A small multi-label image tagger, trained from scratch.
Model: 48-pixel images, arch resnet, norm batchnorm, widths [64, 128, 256].
Training: soap at rate 0.0023, 16300 steps, batches of 128.
Data: trained on photos with spoken descriptions (Open Images, Localized Narratives), 203450 training examples, 10.3 epochs.
Rows from block 3, named by matrix and row number. Rows with one number belong to one channel. Each number is 200 + 30 x the weight over its row's rms, rounded and kept within 0 to 999. All counts start at 0. After the name is the row's rms in percent of the matrix's.
# convs0: first 3x3 conv, stride 2 (model.blocks.3.convs.0.weight, 128x64x3x3), inputs 10-19, a 3x3 kernel for each
# convs1: second 3x3 conv (model.blocks.3.convs.1.weight, 128x128x3x3, transposed), outputs 10-19, a 3x3 kernel for each
convs0.11,107,178,280,238,193,166,190,245,190,171,215,212,234,233,181,186,211,221,194,226,229,212,203,239,242,233,179,122,242,200,187,178,209,238,211,142,155,197,195,151,206,214,199,195,234,213,185,210,203,183,191,180,182,187,207,153,212,225,207,208,189,188,188,211,166,184,188,179,202,221,228,247,267,191,229,198,208,194,212,245,195,216,200,235,186,192,211,195,191,167,191
convs1.11,101,207,221,235,218,176,170,207,211,183,240,196,184,197,229,170,147,172,184,164,206,186,193,159,194,240,176,209,153,217,205,192,223,170,194,161,195,209,193,172,244,221,232,224,205,196,156,167,223,188,186,231,215,160,221,182,267,219,192,262,156,236,228,189,228,204,215,176,218,183,196,235,208,141,219,172,215,237,193,232,171,197,227,152,171,181,225,280,226,211,225
convs0.12,100,192,214,194,143,205,202,213,208,209,215,224,230,204,208,202,186,162,144,168,194,213,227,217,225,213,252,295,178,156,193,246,154,134,161,312,195,218,216,165,228,191,189,220,229,176,173,215,196,208,184,217,193,210,206,146,174,206,192,208,187,197,252,210,151,233,216,164,213,203,216,191,186,208,165,207,247,264,192,185,250,279,177,192,209,223,178,204,212,200,164
convs1.12,105,197,192,170,209,212,208,241,188,226,213,212,187,186,204,218,225,237,189,243,188,217,229,171,204,190,214,191,221,217,204,178,234,262,190,172,186,214,226,119,212,230,185,220,210,187,197,167,156,182,161,218,143,165,179,189,219,162,196,177,201,184,174,216,179,210,166,219,238,141,256,184,215,161,236,171,249,232,215,204,196,173,186,226,165,219,205,178,190,210,214
convs0.13,101,165,197,198,130,184,139,234,223,183,205,191,173,161,219,219,142,209,191,173,169,167,202,255,153,193,182,157,171,108,202,191,177,147,242,241,166,202,199,192,214,201,218,175,220,207,223,201,215,245,211,243,191,217,221,267,145,196,298,193,123,250,260,109,228,202,219,205,197,178,224,194,187,213,199,153,185,211,222,219,153,225,180,261,141,163,173,134,170,170,243
convs1.13,095,227,254,205,118,317,238,215,238,216,209,186,174,207,197,233,180,220,204,221,168,207,204,171,177,190,178,152,160,191,192,248,197,208,237,265,118,171,247,191,152,186,247,208,177,236,186,180,175,156,167,145,273,185,187,199,208,183,169,239,198,173,180,211,236,173,137,176,213,141,187,175,158,201,170,193,227,223,231,253,245,220,197,205,229,172,231,156,204,203,209
convs0.14,101,177,190,159,198,176,192,231,279,217,202,213,166,174,167,212,156,233,256,169,256,244,167,184,161,246,197,209,205,258,213,168,227,147,224,184,181,159,238,197,208,258,273,222,217,207,205,217,181,193,153,182,191,148,160,228,155,236,177,208,189,205,167,200,232,173,149,193,161,197,212,205,203,201,194,195,170,197,159,208,197,220,178,129,120,154,236,159,223,189,207
convs1.14,096,179,180,217,200,188,229,225,198,238,173,198,189,234,204,224,183,114,190,209,203,173,218,259,243,229,193,178,203,227,209,148,199,220,172,209,200,167,165,225,244,223,256,225,171,204,175,193,221,242,271,278,191,237,202,167,179,215,196,186,202,217,246,197,173,217,183,209,206,188,158,178,197,205,227,253,151,189,219,251,237,172,216,237,195,175,144,189,215,234,122
convs0.15,102,243,232,176,219,164,162,161,183,218,197,224,206,242,217,190,264,138,177,205,206,178,226,190,244,208,180,230,166,198,221,154,177,185,233,233,206,195,173,153,169,164,239,221,186,229,231,180,174,127,211,263,149,218,189,257,181,173,179,236,227,223,205,183,188,210,174,165,168,189,227,262,303,210,171,140,171,179,212,231,258,212,230,173,162,172,213,172,205,230,222
convs1.15,109,185,207,183,223,202,193,211,215,216,237,181,215,225,229,192,223,232,202,208,196,158,206,213,194,188,171,195,163,184,223,169,164,213,182,162,175,192,163,202,187,128,200,176,187,232,211,201,228,176,215,212,209,183,215,219,256,180,168,188,232,183,183,151,152,169,231,233,233,189,239,191,207,163,146,147,212,167,300,179,219,207,227,218,236,202,164,177,200,192,217
convs0.16,100,193,177,197,169,182,147,178,153,172,150,202,202,166,224,238,217,201,252,196,217,212,186,188,208,226,268,183,207,130,202,239,201,139,190,181,162,248,293,204,230,190,260,154,242,200,176,221,236,243,188,213,227,177,169,210,181,162,141,238,146,156,188,162,224,181,172,170,229,202,204,183,175,224,183,159,200,230,199,215,182,278,167,162,223,217,219,203,214,208,191
convs1.16,102,203,170,200,177,200,200,203,164,226,277,166,174,168,227,237,191,219,208,173,229,200,147,291,251,194,214,173,216,250,185,196,149,219,230,172,181,237,179,183,191,202,180,202,220,183,194,180,145,210,261,216,229,220,167,212,177,190,228,166,162,139,160,211,235,193,228,137,216,184,202,203,182,254,199,190,234,162,248,236,236,179,165,185,158,198,164,213,223,260,258
convs0.17,116,216,210,200,237,197,250,193,214,244,209,209,194,176,220,228,173,202,173,249,176,205,198,149,123,231,283,210,176,226,257,173,181,207,238,180,155,221,181,247,183,223,220,186,229,202,207,229,249,161,156,201,215,180,172,205,257,210,130,166,237,174,133,206,237,210,167,206,229,209,229,239,249,181,158,174,255,220,146,213,233,223,174,225,206,216,240,220,194,167,230
convs1.17,098,150,274,242,215,178,204,212,211,149,204,253,174,183,231,219,209,182,248,216,203,236,195,202,193,219,177,189,219,168,183,203,185,220,195,220,219,188,211,168,203,161,193,222,178,204,186,176,176,164,193,212,193,126,187,181,240,204,219,183,265,143,200,130,118,143,192,196,178,178,195,191,191,217,178,153,119,236,191,210,166,193,148,161,235,227,300,215,242,185,178
convs0.18,106,211,236,213,190,186,225,216,198,222,197,194,170,237,183,252,231,198,235,174,236,157,163,218,209,207,200,163,227,192,154,271,212,159,223,206,174,171,276,201,164,283,203,205,213,215,228,187,203,170,211,190,199,182,187,178,221,182,178,184,193,209,204,176,198,189,193,196,202,168,207,297,211,199,184,177,178,228,224,126,214,122,210,289,155,141,188,140,217,178,190
convs1.18,102,178,225,198,202,187,189,196,202,192,215,211,183,164,217,188,213,197,164,183,200,232,212,153,218,209,170,203,169,152,179,208,188,152,244,176,157,229,241,196,193,214,220,189,198,136,204,213,239,162,195,249,185,212,220,201,183,176,188,162,207,203,209,209,271,187,150,173,174,200,195,166,159,199,253,191,211,252,197,262,150,207,179,191,189,139,199,188,184,127,189
convs0.19,104,216,201,138,182,200,160,159,145,205,187,216,188,176,239,175,190,180,227,196,190,213,175,198,152,217,198,230,182,139,174,179,201,212,203,316,266,183,223,228,233,192,259,236,205,224,217,182,212,213,215,204,216,202,187,158,192,222,178,185,204,194,191,218,205,216,219,175,157,201,240,230,214,216,180,174,175,213,235,268,277,246,192,190,165,182,214,224,210,286,172
convs1.19,100,200,183,140,207,189,231,146,199,221,208,169,155,173,237,252,219,219,220,170,226,193,220,204,189,205,182,179,221,219,217,251,192,206,149,181,199,137,187,182,206,193,214,207,218,182,169,169,197,274,227,210,179,192,212,164,188,173,250,224,177,191,163,188,154,196,233,177,246,193,222,187,178,191,187,226,192,219,185,236,187,181,183,197,173,172,230,226,209,191,177
convs0.20,092,222,148,194,256,166,164,162,226,156,201,227,245,133,174,232,169,200,203,219,216,176,172,236,222,210,238,158,211,209,185,177,236,136,176,214,191,195,254,247,200,181,230,157,201,163,172,224,206,180,172,197,224,226,242,206,194,194,160,269,174,169,211,230,222,213,179,175,212,157,216,192,223,234,248,198,275,195,207,178,218,212,194,227,162,187,214,205,248,204,172
convs1.20,095,187,208,191,186,176,228,201,168,141,156,179,215,171,174,165,231,190,213,187,214,171,190,206,186,142,189,189,232,229,196,195,194,232,201,180,155,162,174,159,175,167,234,180,180,248,268,207,209,188,232,201,177,182,174,157,184,219,221,180,168,201,249,191,181,173,145,209,135,212,213,169,186,223,189,232,211,183,191,152,162,143,187,226,257,156,159,180,175,164,154
convs0.21,092,156,167,203,181,205,235,177,176,237,234,216,216,144,212,192,234,253,205,238,262,277,229,178,159,191,191,226,194,205,207,209,239,201,208,187,202,226,245,237,158,201,242,183,168,196,155,189,211,151,168,169,197,215,289,185,246,197,222,200,208,233,159,158,189,185,229,268,215,221,234,203,199,193,197,182,180,221,244,234,234,205,190,209,185,196,195,169,222,190,182
convs1.21,095,201,204,228,218,222,241,181,213,179,218,268,151,234,291,198,176,131,238,172,209,191,160,254,199,200,165,217,173,219,196,257,204,244,216,216,266,184,211,207,231,197,218,196,161,217,209,219,235,261,236,203,213,203,217,162,206,215,188,253,206,175,166,212,178,162,199,164,214,187,171,224,237,189,196,202,234,228,231,175,235,190,186,237,215,198,179,189,160,169,218
convs0.22,093,163,239,178,203,202,208,176,190,214,192,187,231,232,219,211,166,178,214,270,200,183,147,229,211,216,244,218,218,178,214,127,214,142,212,201,171,246,191,154,232,218,218,212,241,235,202,198,251,157,186,183,214,213,203,202,197,174,221,253,205,149,135,222,226,189,268,206,208,234,186,193,184,202,143,198,170,209,136,198,224,241,154,166,169,201,184,212,175,188,196
convs1.22,098,244,238,175,156,234,244,209,252,179,199,209,182,194,225,188,215,226,195,152,162,190,167,234,164,173,176,191,161,196,191,245,211,173,214,210,245,209,202,181,204,183,226,210,176,189,190,208,211,182,195,207,146,184,217,205,264,214,197,181,221,124,213,183,191,199,197,237,207,247,204,209,204,164,211,170,185,190,215,222,224,213,214,161,225,200,186,177,239,248,240
convs0.23,101,219,161,170,149,200,190,159,212,209,214,244,199,241,206,213,143,214,190,213,235,213,226,182,200,172,180,164,201,169,193,223,229,225,214,239,247,189,189,160,206,179,192,219,256,217,210,197,245,207,223,260,198,285,243,223,196,201,253,198,234,218,220,227,207,174,134,236,207,197,243,217,173,214,140,158,197,165,216,213,218,217,134,144,212,207,211,216,220,227,209
convs1.23,099,178,205,206,209,204,248,188,275,185,179,219,178,238,254,198,196,185,186,160,164,200,225,200,196,174,217,154,181,199,163,177,197,166,221,187,186,213,210,237,247,222,226,204,215,178,161,165,164,164,199,226,179,218,178,187,235,206,199,212,179,191,199,217,206,230,224,202,207,174,179,195,183,217,199,154,230,197,189,151,210,239,190,206,186,232,193,216,154,159,204
convs0.24,100,178,150,136,136,204,205,226,218,220,200,204,174,208,217,231,198,204,192,200,167,159,219,210,188,217,194,222,172,196,244,159,216,242,171,236,177,225,227,136,185,204,278,155,224,208,256,237,225,195,220,193,201,166,193,169,248,194,200,187,215,195,174,167,215,231,218,252,161,138,192,240,227,173,140,154,217,233,168,196,237,181,129,232,185,201,222,183,180,204,169
convs1.24,101,201,200,196,195,190,173,176,231,181,236,206,210,186,139,191,191,167,224,154,196,189,237,183,240,216,166,205,252,209,197,223,200,173,275,173,162,213,176,188,243,154,251,151,222,240,258,244,212,223,158,214,192,211,154,162,202,192,234,205,220,228,187,212,205,229,226,215,188,175,156,199,257,183,190,234,209,211,143,186,227,157,219,207,213,222,213,170,199,234,132
convs0.25,104,177,199,230,161,186,235,217,150,188,175,226,243,172,194,230,186,191,216,219,211,154,215,170,190,209,251,208,208,237,210,165,280,211,112,227,205,209,225,196,212,227,201,238,249,209,215,244,189,228,216,167,151,217,171,200,238,139,225,217,162,196,232,222,198,237,176,205,155,207,213,203,220,193,170,177,184,183,246,186,190,194,204,146,184,182,180,201,166,219,184
convs1.25,104,245,136,210,172,210,169,168,191,204,243,188,175,151,114,261,169,222,203,229,206,182,176,243,162,185,232,180,184,195,204,154,213,244,167,197,249,160,200,207,186,212,240,189,174,188,233,226,226,216,185,217,242,176,188,197,177,235,174,255,211,186,207,191,205,197,195,232,193,281,234,198,199,278,206,209,201,236,225,167,163,183,261,186,161,174,189,198,189,138,182
convs0.26,098,188,249,155,254,216,182,166,190,186,202,180,249,142,230,208,162,208,201,250,218,201,157,208,169,154,131,184,189,187,244,211,187,134,250,163,232,243,224,237,237,154,208,247,220,187,223,220,167,217,172,232,186,164,245,235,226,208,218,162,259,220,170,199,234,242,235,183,230,231,250,212,225,229,152,188,223,233,199,186,208,202,151,213,210,240,242,227,145,232,170
convs1.26,097,163,168,183,206,204,195,195,199,233,145,194,197,195,201,150,169,152,278,244,169,193,196,193,159,137,182,181,204,146,177,224,213,254,203,195,244,180,185,252,221,210,199,224,239,186,196,206,184,225,232,218,224,234,191,191,183,178,186,212,256,176,182,218,215,212,182,149,198,168,149,209,185,180,208,197,183,198,246,194,206,223,207,218,165,268,157,210,175,205,214
convs0.27,104,169,204,181,215,152,199,236,212,199,196,184,208,187,220,211,243,200,205,336,244,265,254,217,236,122,120,127,218,169,192,233,208,212,193,194,153,167,158,173,228,176,216,198,213,174,219,203,239,172,176,149,204,190,180,228,196,207,205,201,208,190,242,206,193,185,197,186,177,278,228,219,193,184,220,220,166,222,233,173,181,153,171,231,205,252,168,226,196,207,193
convs1.27,107,184,177,207,219,218,160,233,205,226,228,269,235,243,192,205,197,170,173,212,204,239,187,187,188,193,247,205,196,154,146,204,216,219,238,197,230,179,150,174,164,202,163,159,172,200,192,258,197,179,180,190,170,204,164,141,177,204,186,163,182,232,170,234,174,159,185,175,198,271,183,192,223,204,168,124,207,172,205,222,205,226,149,199,212,228,275,205,197,202,206
convs0.28,102,216,212,254,202,153,231,199,163,153,194,239,183,199,228,191,208,188,223,206,192,209,182,178,192,232,215,214,222,223,162,217,216,162,152,211,190,232,214,209,203,173,173,175,199,229,237,178,207,211,179,182,209,248,223,220,184,168,182,202,194,224,261,227,199,125,172,169,154,224,217,210,229,209,226,174,177,218,274,201,180,165,170,217,183,162,218,249,194,186,198
convs1.28,108,223,205,203,204,274,238,215,231,202,217,211,195,160,159,195,236,228,145,193,255,181,182,125,249,200,258,200,192,246,189,200,208,158,194,217,241,211,220,206,216,147,231,248,222,259,239,216,237,189,177,215,192,182,201,217,224,253,189,196,176,212,201,216,170,198,231,189,171,225,223,168,213,231,270,174,231,226,176,182,187,217,143,230,152,200,166,171,251,195,151
convs0.29,108,165,178,213,220,251,207,209,219,170,215,208,200,180,197,206,197,202,238,175,213,195,226,249,204,257,223,223,189,139,212,206,182,272,210,274,199,228,173,163,193,222,217,185,206,229,181,161,241,170,225,200,205,178,182,220,208,208,190,182,205,212,194,193,263,216,210,243,139,239,194,186,244,186,189,238,212,214,180,228,191,169,205,220,199,209,201,160,166,163,199
convs1.29,103,201,201,172,164,174,218,211,217,224,187,197,223,220,180,207,223,196,221,173,177,190,242,172,216,210,241,204,205,158,239,227,180,184,198,211,240,193,195,200,261,270,253,188,235,269,236,195,141,212,197,173,201,202,182,178,189,190,187,225,231,231,208,211,209,206,186,182,167,239,193,198,231,255,197,209,212,192,158,159,210,204,205,261,168,187,346,205,237,170,168
convs0.30,101,219,257,178,177,216,186,208,181,238,192,231,207,224,154,213,204,200,208,194,244,262,238,233,242,192,183,175,208,196,247,202,197,184,177,182,143,190,245,224,206,235,181,207,200,174,192,197,213,221,236,167,224,157,186,196,221,197,215,221,189,237,177,209,215,280,241,151,224,196,197,218,202,192,147,168,197,250,182,237,229,241,209,143,164,176,209,195,232,234,207
convs1.30,100,242,234,219,222,240,224,231,257,202,196,223,195,193,231,204,203,163,202,236,217,215,195,196,212,231,192,200,191,266,238,252,160,223,200,167,227,141,179,211,162,243,210,202,189,223,204,163,222,224,227,160,212,181,188,249,186,222,194,256,268,176,221,178,230,249,225,232,192,161,247,174,162,198,172,239,269,187,176,177,154,185,214,215,201,249,228,187,193,223,188
convs0.31,096,176,228,226,223,204,181,198,164,182,231,215,169,221,194,165,259,236,244,191,169,211,173,216,244,174,179,204,178,187,201,121,185,173,168,156,172,242,177,229,191,200,166,194,170,161,171,233,186,172,226,186,182,202,248,152,215,198,174,126,202,163,102,260,201,203,221,217,184,183,193,212,169,196,148,190,222,167,174,186,198,166,222,204,235,196,170,222,222,268,211
convs1.31,095,225,167,154,229,219,138,231,189,216,187,167,228,204,214,187,166,183,186,204,206,191,210,224,241,183,185,172,172,152,156,175,248,208,213,191,170,238,210,209,220,206,199,204,191,213,178,240,208,168,163,159,204,216,194,182,222,184,175,220,225,196,183,157,186,266,226,240,175,189,182,117,249,179,210,186,228,204,192,167,173,187,205,136,187,203,201,234,184,148,133
convs0.32,105,175,155,183,119,221,232,189,203,237,194,226,185,242,166,240,211,197,224,182,205,211,236,246,207,162,240,148,172,176,217,221,204,226,260,204,214,201,144,218,220,190,187,204,174,140,130,183,219,229,178,172,194,174,194,170,189,207,197,231,168,215,186,204,234,194,168,211,130,225,206,182,224,187,228,253,173,235,253,229,191,199,197,240,247,228,176,175,236,244,166
convs1.32,108,188,175,194,190,172,238,229,209,186,215,260,174,164,204,222,179,190,196,208,225,198,226,184,266,206,266,187,153,230,197,147,200,203,204,150,227,253,277,201,191,284,253,245,187,217,203,201,195,194,187,199,174,146,215,181,176,213,192,269,298,208,161,205,201,181,224,184,207,257,247,247,193,181,182,198,196,128,221,156,218,175,212,181,217,163,163,202,243,223,198
convs0.33,096,239,212,206,256,204,195,183,199,156,174,184,163,191,150,204,150,221,230,197,207,232,258,208,177,150,134,163,193,171,215,197,221,210,196,161,167,241,219,228,207,168,205,217,239,179,181,153,213,247,184,194,205,241,216,193,192,184,183,201,209,207,194,193,189,165,210,230,227,230,233,242,166,192,187,192,155,242,201,188,212,169,242,199,199,236,208,113,185,154,165
convs1.33,101,161,175,216,218,298,164,208,158,205,177,222,175,156,181,202,266,219,200,213,231,190,223,190,173,180,163,247,213,137,183,187,220,188,211,253,174,226,188,211,217,215,210,213,167,181,190,199,237,196,187,167,197,183,188,220,215,230,224,211,185,217,220,211,219,256,198,154,238,167,236,184,215,170,176,261,209,189,290,259,233,142,164,172,239,176,219,195,181,265,193
convs0.34,109,192,230,187,173,217,204,218,190,197,185,174,246,239,244,234,203,208,232,222,227,178,223,197,116,201,206,193,157,188,205,183,197,213,220,262,161,221,202,177,211,182,170,257,220,135,216,195,204,191,193,180,200,233,191,196,232,200,220,206,170,180,179,203,243,250,166,247,212,192,201,237,273,243,230,162,210,202,207,217,222,190,185,182,172,183,202,167,193,176,237
convs1.34,102,175,258,215,201,225,221,198,253,177,180,220,198,216,187,248,201,210,258,167,219,229,266,256,211,171,178,223,210,195,218,197,215,218,262,187,170,213,198,215,240,166,245,183,190,186,203,221,184,238,207,183,155,172,253,206,211,192,209,207,158,198,168,188,215,187,176,240,190,227,180,179,221,209,184,173,220,189,228,246,169,230,177,245,164,229,206,212,107,182,257
convs0.35,094,221,141,176,227,241,236,175,218,270,197,188,212,176,249,251,172,238,182,192,259,223,213,154,205,219,216,187,154,212,158,201,178,224,266,200,225,253,247,196,233,227,218,188,242,167,195,194,189,184,242,189,231,220,211,204,213,223,189,180,145,202,212,180,257,235,195,163,240,197,245,189,239,191,173,193,217,193,204,211,261,206,211,229,182,207,203,233,178,177,215
convs1.35,098,210,213,182,213,220,206,233,193,183,206,218,218,194,191,189,179,208,168,155,173,155,224,253,140,233,157,187,218,217,206,240,218,135,172,220,188,186,145,228,194,157,249,248,243,193,248,223,188,214,228,195,165,191,157,217,198,224,155,185,193,199,188,181,166,196,158,199,207,101,149,204,180,198,232,257,231,175,216,204,179,193,201,156,173,214,237,177,212,193,164
convs0.36,102,165,183,200,188,190,221,200,245,255,214,165,212,201,209,240,149,211,182,227,257,244,166,190,227,240,165,171,201,184,218,187,250,245,171,221,198,260,174,186,234,229,205,216,224,242,215,208,186,208,224,175,194,217,226,173,190,213,147,215,234,210,170,202,234,226,176,165,205,192,187,211,197,186,206,213,238,204,170,177,235,228,228,207,144,249,212,145,209,229,176
convs1.36,103,222,249,198,238,219,201,202,206,226,232,202,199,187,138,201,174,231,180,216,211,160,204,237,155,190,189,212,166,250,164,235,215,207,176,189,169,183,220,181,221,188,220,203,198,189,193,174,190,199,220,228,223,179,248,169,220,175,243,193,203,166,131,231,159,167,176,227,181,183,154,205,199,135,252,223,264,172,197,249,184,197,187,176,218,232,173,245,175,232,172
convs0.37,110,176,185,182,161,222,236,196,244,232,159,177,206,176,210,195,172,261,174,265,233,153,254,180,165,168,141,215,184,166,182,188,186,192,200,167,244,175,224,280,222,233,227,204,192,210,265,240,165,198,206,180,185,185,212,204,166,197,179,208,190,179,151,203,236,257,175,203,204,195,207,208,179,238,190,200,226,169,210,186,223,228,168,193,184,185,246,181,191,150,219
convs1.37,106,211,178,177,212,240,243,202,264,212,232,214,269,171,180,209,187,152,219,201,187,191,172,274,161,264,196,215,211,261,164,232,246,199,189,201,179,201,189,175,164,179,219,204,195,220,248,253,179,230,242,169,230,182,146,240,193,211,216,237,218,202,206,154,203,229,218,254,195,204,178,234,201,219,250,198,167,223,228,252,193,187,180,217,218,206,193,169,231,171,255
convs0.38,089,165,177,175,138,189,181,174,203,178,197,216,163,225,146,185,217,194,270,235,197,182,213,262,232,187,197,242,214,215,181,226,198,170,184,197,155,191,219,180,208,199,159,155,202,179,199,215,178,228,186,217,217,236,192,196,270,233,228,205,180,140,175,147,216,214,221,174,202,241,222,169,199,219,189,163,131,209,227,178,175,215,214,192,185,164,200,238,194,221,270
convs1.38,091,210,192,230,194,212,132,170,212,199,154,224,193,190,206,157,158,223,196,195,257,168,132,265,239,168,158,199,224,162,134,210,183,172,188,196,149,257,230,207,221,214,190,198,171,157,255,278,248,252,240,160,246,133,121,218,259,209,181,220,243,115,153,216,211,233,195,220,201,196,210,158,185,221,185,208,193,177,171,191,172,175,169,215,226,254,201,208,244,214,239
convs0.39,100,193,237,220,220,237,221,234,186,210,214,221,189,178,194,263,184,248,225,216,218,179,179,184,233,182,189,178,186,228,191,202,210,187,189,204,200,168,214,227,265,288,203,218,244,235,174,221,219,176,161,117,189,167,114,194,261,191,293,217,222,233,255,194,212,214,248,170,153,201,262,165,155,238,160,194,210,192,175,205,179,154,175,194,168,217,146,174,216,226,192
convs1.39,102,264,233,161,242,230,162,181,199,171,216,194,160,215,169,162,237,195,204,187,204,215,186,243,218,134,194,199,202,192,207,212,184,203,227,156,226,215,154,227,195,213,201,185,248,180,264,194,183,168,162,140,176,167,221,202,185,209,216,195,222,280,191,193,219,200,177,170,215,198,210,198,231,165,228,214,224,197,146,239,147,125,199,200,205,179,223,183,181,222,198
convs0.40,102,168,247,186,263,190,238,246,243,207,209,220,220,212,221,247,176,209,236,227,181,190,236,174,201,233,262,205,212,195,128,193,226,164,214,252,220,238,189,213,188,198,193,194,235,226,225,193,172,208,209,199,221,233,239,171,158,226,244,181,134,233,243,218,220,175,188,223,192,221,265,166,212,222,169,180,156,220,235,238,216,262,194,170,179,195,269,200,212,221,204
convs1.40,099,183,171,195,202,199,195,166,175,252,230,168,220,242,257,201,168,203,167,161,151,232,242,256,134,217,262,184,219,177,194,208,228,188,202,246,222,196,197,205,208,139,195,192,217,194,172,214,208,192,217,204,225,150,191,193,182,207,241,223,167,214,226,196,195,193,207,242,255,182,224,177,187,183,181,257,200,153,248,204,217,164,194,229,246,166,187,211,218,195,199
convs0.41,097,182,118,196,154,212,244,217,182,188,174,196,199,236,200,216,199,176,211,187,194,201,202,187,229,142,177,214,158,238,160,240,192,201,244,240,195,201,210,209,198,233,180,204,155,224,217,261,215,185,193,221,177,175,186,206,159,189,175,214,203,238,129,235,160,211,226,168,196,226,149,180,197,181,242,228,208,225,228,204,245,210,187,205,159,210,167,230,160,175,172
convs1.41,100,224,211,221,188,221,186,205,235,264,214,178,246,180,203,183,214,210,236,204,254,211,205,145,226,170,160,182,200,196,171,206,182,191,192,147,159,251,208,221,217,216,158,168,210,166,190,203,248,193,225,208,183,177,213,179,209,216,255,297,153,177,178,264,180,225,178,212,248,219,202,229,157,216,169,210,192,200,212,247,177,196,194,213,205,190,197,229,228,184,230
convs0.42,107,221,254,168,134,160,208,186,202,197,234,176,184,199,206,155,204,179,202,133,222,211,265,236,172,175,175,170,180,177,214,193,187,247,216,256,227,187,230,205,177,254,275,182,189,203,118,151,230,176,234,229,223,206,217,189,193,242,257,175,216,163,234,222,226,221,168,213,164,190,209,197,284,206,195,230,174,227,192,178,195,174,192,187,191,169,182,187,187,156,239
convs1.42,106,178,152,167,215,217,202,167,218,175,215,195,90,176,140,239,203,226,244,184,189,178,167,205,223,213,206,238,199,212,232,220,182,249,247,202,220,267,168,196,198,233,183,142,155,173,212,211,237,223,226,170,189,188,202,219,200,190,208,195,227,155,226,152,205,174,186,175,183,190,203,201,206,130,246,176,168,173,190,186,214,223,152,291,202,192,266,183,235,230,190
convs0.43,098,157,195,206,221,175,212,138,166,197,172,181,154,206,193,213,219,224,192,175,163,191,175,223,155,185,176,206,213,209,190,217,157,208,167,176,182,184,188,220,196,245,208,205,219,197,179,173,227,211,262,243,168,238,218,190,219,159,178,219,156,203,188,208,166,179,253,167,217,214,184,206,212,219,232,183,190,202,186,221,211,196,183,214,215,239,189,175,189,217,236
convs1.43,099,189,206,253,221,213,259,183,215,199,218,145,182,205,149,189,170,182,170,184,192,261,264,210,180,199,166,174,178,122,208,153,178,241,180,244,231,172,241,212,211,196,171,212,170,199,248,227,155,201,172,222,198,214,179,137,213,238,178,220,198,229,223,195,230,232,182,195,255,254,215,195,167,190,209,183,237,262,214,198,164,252,185,180,215,184,153,218,203,222,198
convs0.44,099,188,184,192,161,201,207,200,165,169,171,138,164,230,219,228,215,236,231,188,230,249,227,170,226,228,157,179,186,173,136,190,189,171,252,179,179,195,241,229,230,196,249,235,274,223,185,216,199,201,194,257,222,162,200,190,208,223,160,177,208,184,213,213,221,203,189,214,241,192,199,242,199,233,202,184,226,222,194,176,191,176,197,244,156,185,175,177,190,200,197
convs1.44,102,194,165,176,165,166,140,184,193,165,206,246,194,187,218,208,231,227,178,186,155,157,224,179,192,187,207,272,200,236,189,188,155,187,157,143,200,195,186,183,186,286,230,253,285,257,289,189,212,164,179,190,223,153,220,200,132,188,211,207,174,192,172,180,214,160,225,165,134,179,201,183,183,234,226,211,216,203,217,230,180,212,167,188,217,201,198,132,182,123,141
convs0.45,109,157,162,218,202,154,164,219,202,219,203,196,221,234,190,206,203,228,207,232,226,169,156,221,221,194,168,223,242,240,144,184,256,242,202,167,175,225,229,197,193,183,222,187,189,192,209,220,203,145,215,229,229,216,179,180,167,218,154,248,206,181,180,210,223,236,225,157,218,241,241,194,189,169,231,141,158,199,280,253,150,164,179,219,149,195,230,223,191,199,212
convs1.45,105,171,185,212,136,212,155,211,213,168,211,230,234,201,223,199,175,246,146,182,226,216,234,238,252,255,165,208,183,221,206,98,160,194,201,229,220,200,174,177,182,226,190,155,205,225,187,209,197,244,178,229,259,147,135,192,199,203,207,209,268,173,211,172,197,199,197,240,232,191,170,219,196,237,235,207,175,201,184,164,155,192,162,191,186,206,201,223,206,167,211
convs0.46,090,187,184,189,202,208,211,194,200,234,227,241,225,221,205,252,211,212,197,173,191,232,176,223,210,158,245,270,187,226,204,217,252,189,221,166,202,158,221,197,194,179,181,241,171,158,194,167,158,174,171,175,220,173,225,189,179,130,132,214,113,160,135,140,267,215,204,189,248,244,279,181,231,252,191,142,159,181,261,212,187,216,234,166,176,166,227,240,211,191,179
convs1.46,092,218,249,167,168,177,231,209,180,210,172,150,185,189,234,263,174,194,186,222,203,198,91,242,190,185,202,203,224,231,185,195,201,176,206,195,210,236,220,180,168,199,229,253,245,215,202,201,201,237,259,150,235,185,167,181,231,202,206,175,228,191,188,209,150,275,214,228,243,198,179,190,124,179,253,185,191,202,249,192,187,232,144,188,183,224,213,236,206,155,219
convs0.47,104,204,271,224,183,254,218,203,154,194,210,214,215,172,200,189,168,172,174,213,233,155,182,173,197,262,178,140,211,222,246,165,157,151,201,211,149,218,228,206,191,240,186,184,186,185,221,296,211,179,239,230,206,203,194,184,193,194,172,148,239,149,255,217,219,201,230,195,200,211,196,218,262,142,130,211,221,208,153,173,186,183,204,180,177,221,216,241,167,245,217
convs1.47,105,222,197,246,187,150,156,162,190,204,180,183,191,240,239,207,157,217,173,197,181,150,205,190,215,208,211,158,178,168,164,185,143,191,244,180,208,218,229,200,209,223,247,197,185,202,181,244,223,192,181,208,173,211,212,187,161,202,202,157,178,196,171,228,225,135,171,228,195,214,160,231,175,165,226,199,215,181,174,233,178,193,162,175,178,177,175,149,180,244,204
convs0.48,097,180,165,229,214,222,202,246,242,191,190,217,220,228,230,219,200,167,213,209,211,194,187,169,209,201,208,156,176,212,226,190,190,235,200,218,186,244,203,252,194,213,204,208,242,241,186,168,169,220,197,168,188,193,235,180,195,213,188,224,203,208,171,194,218,257,227,184,218,235,232,245,204,207,203,211,198,176,176,222,256,150,230,237,203,165,171,165,181,185,205
convs1.48,098,180,146,226,195,208,204,184,259,191,223,250,263,262,187,181,174,173,245,204,179,210,206,209,191,185,191,201,190,193,219,205,215,229,233,211,237,206,180,216,186,244,236,210,190,200,142,242,226,173,210,157,223,202,211,183,189,193,218,224,178,187,224,173,196,169,182,232,207,210,222,226,213,223,152,217,251,211,185,231,153,253,244,193,221,247,219,209,274,196,204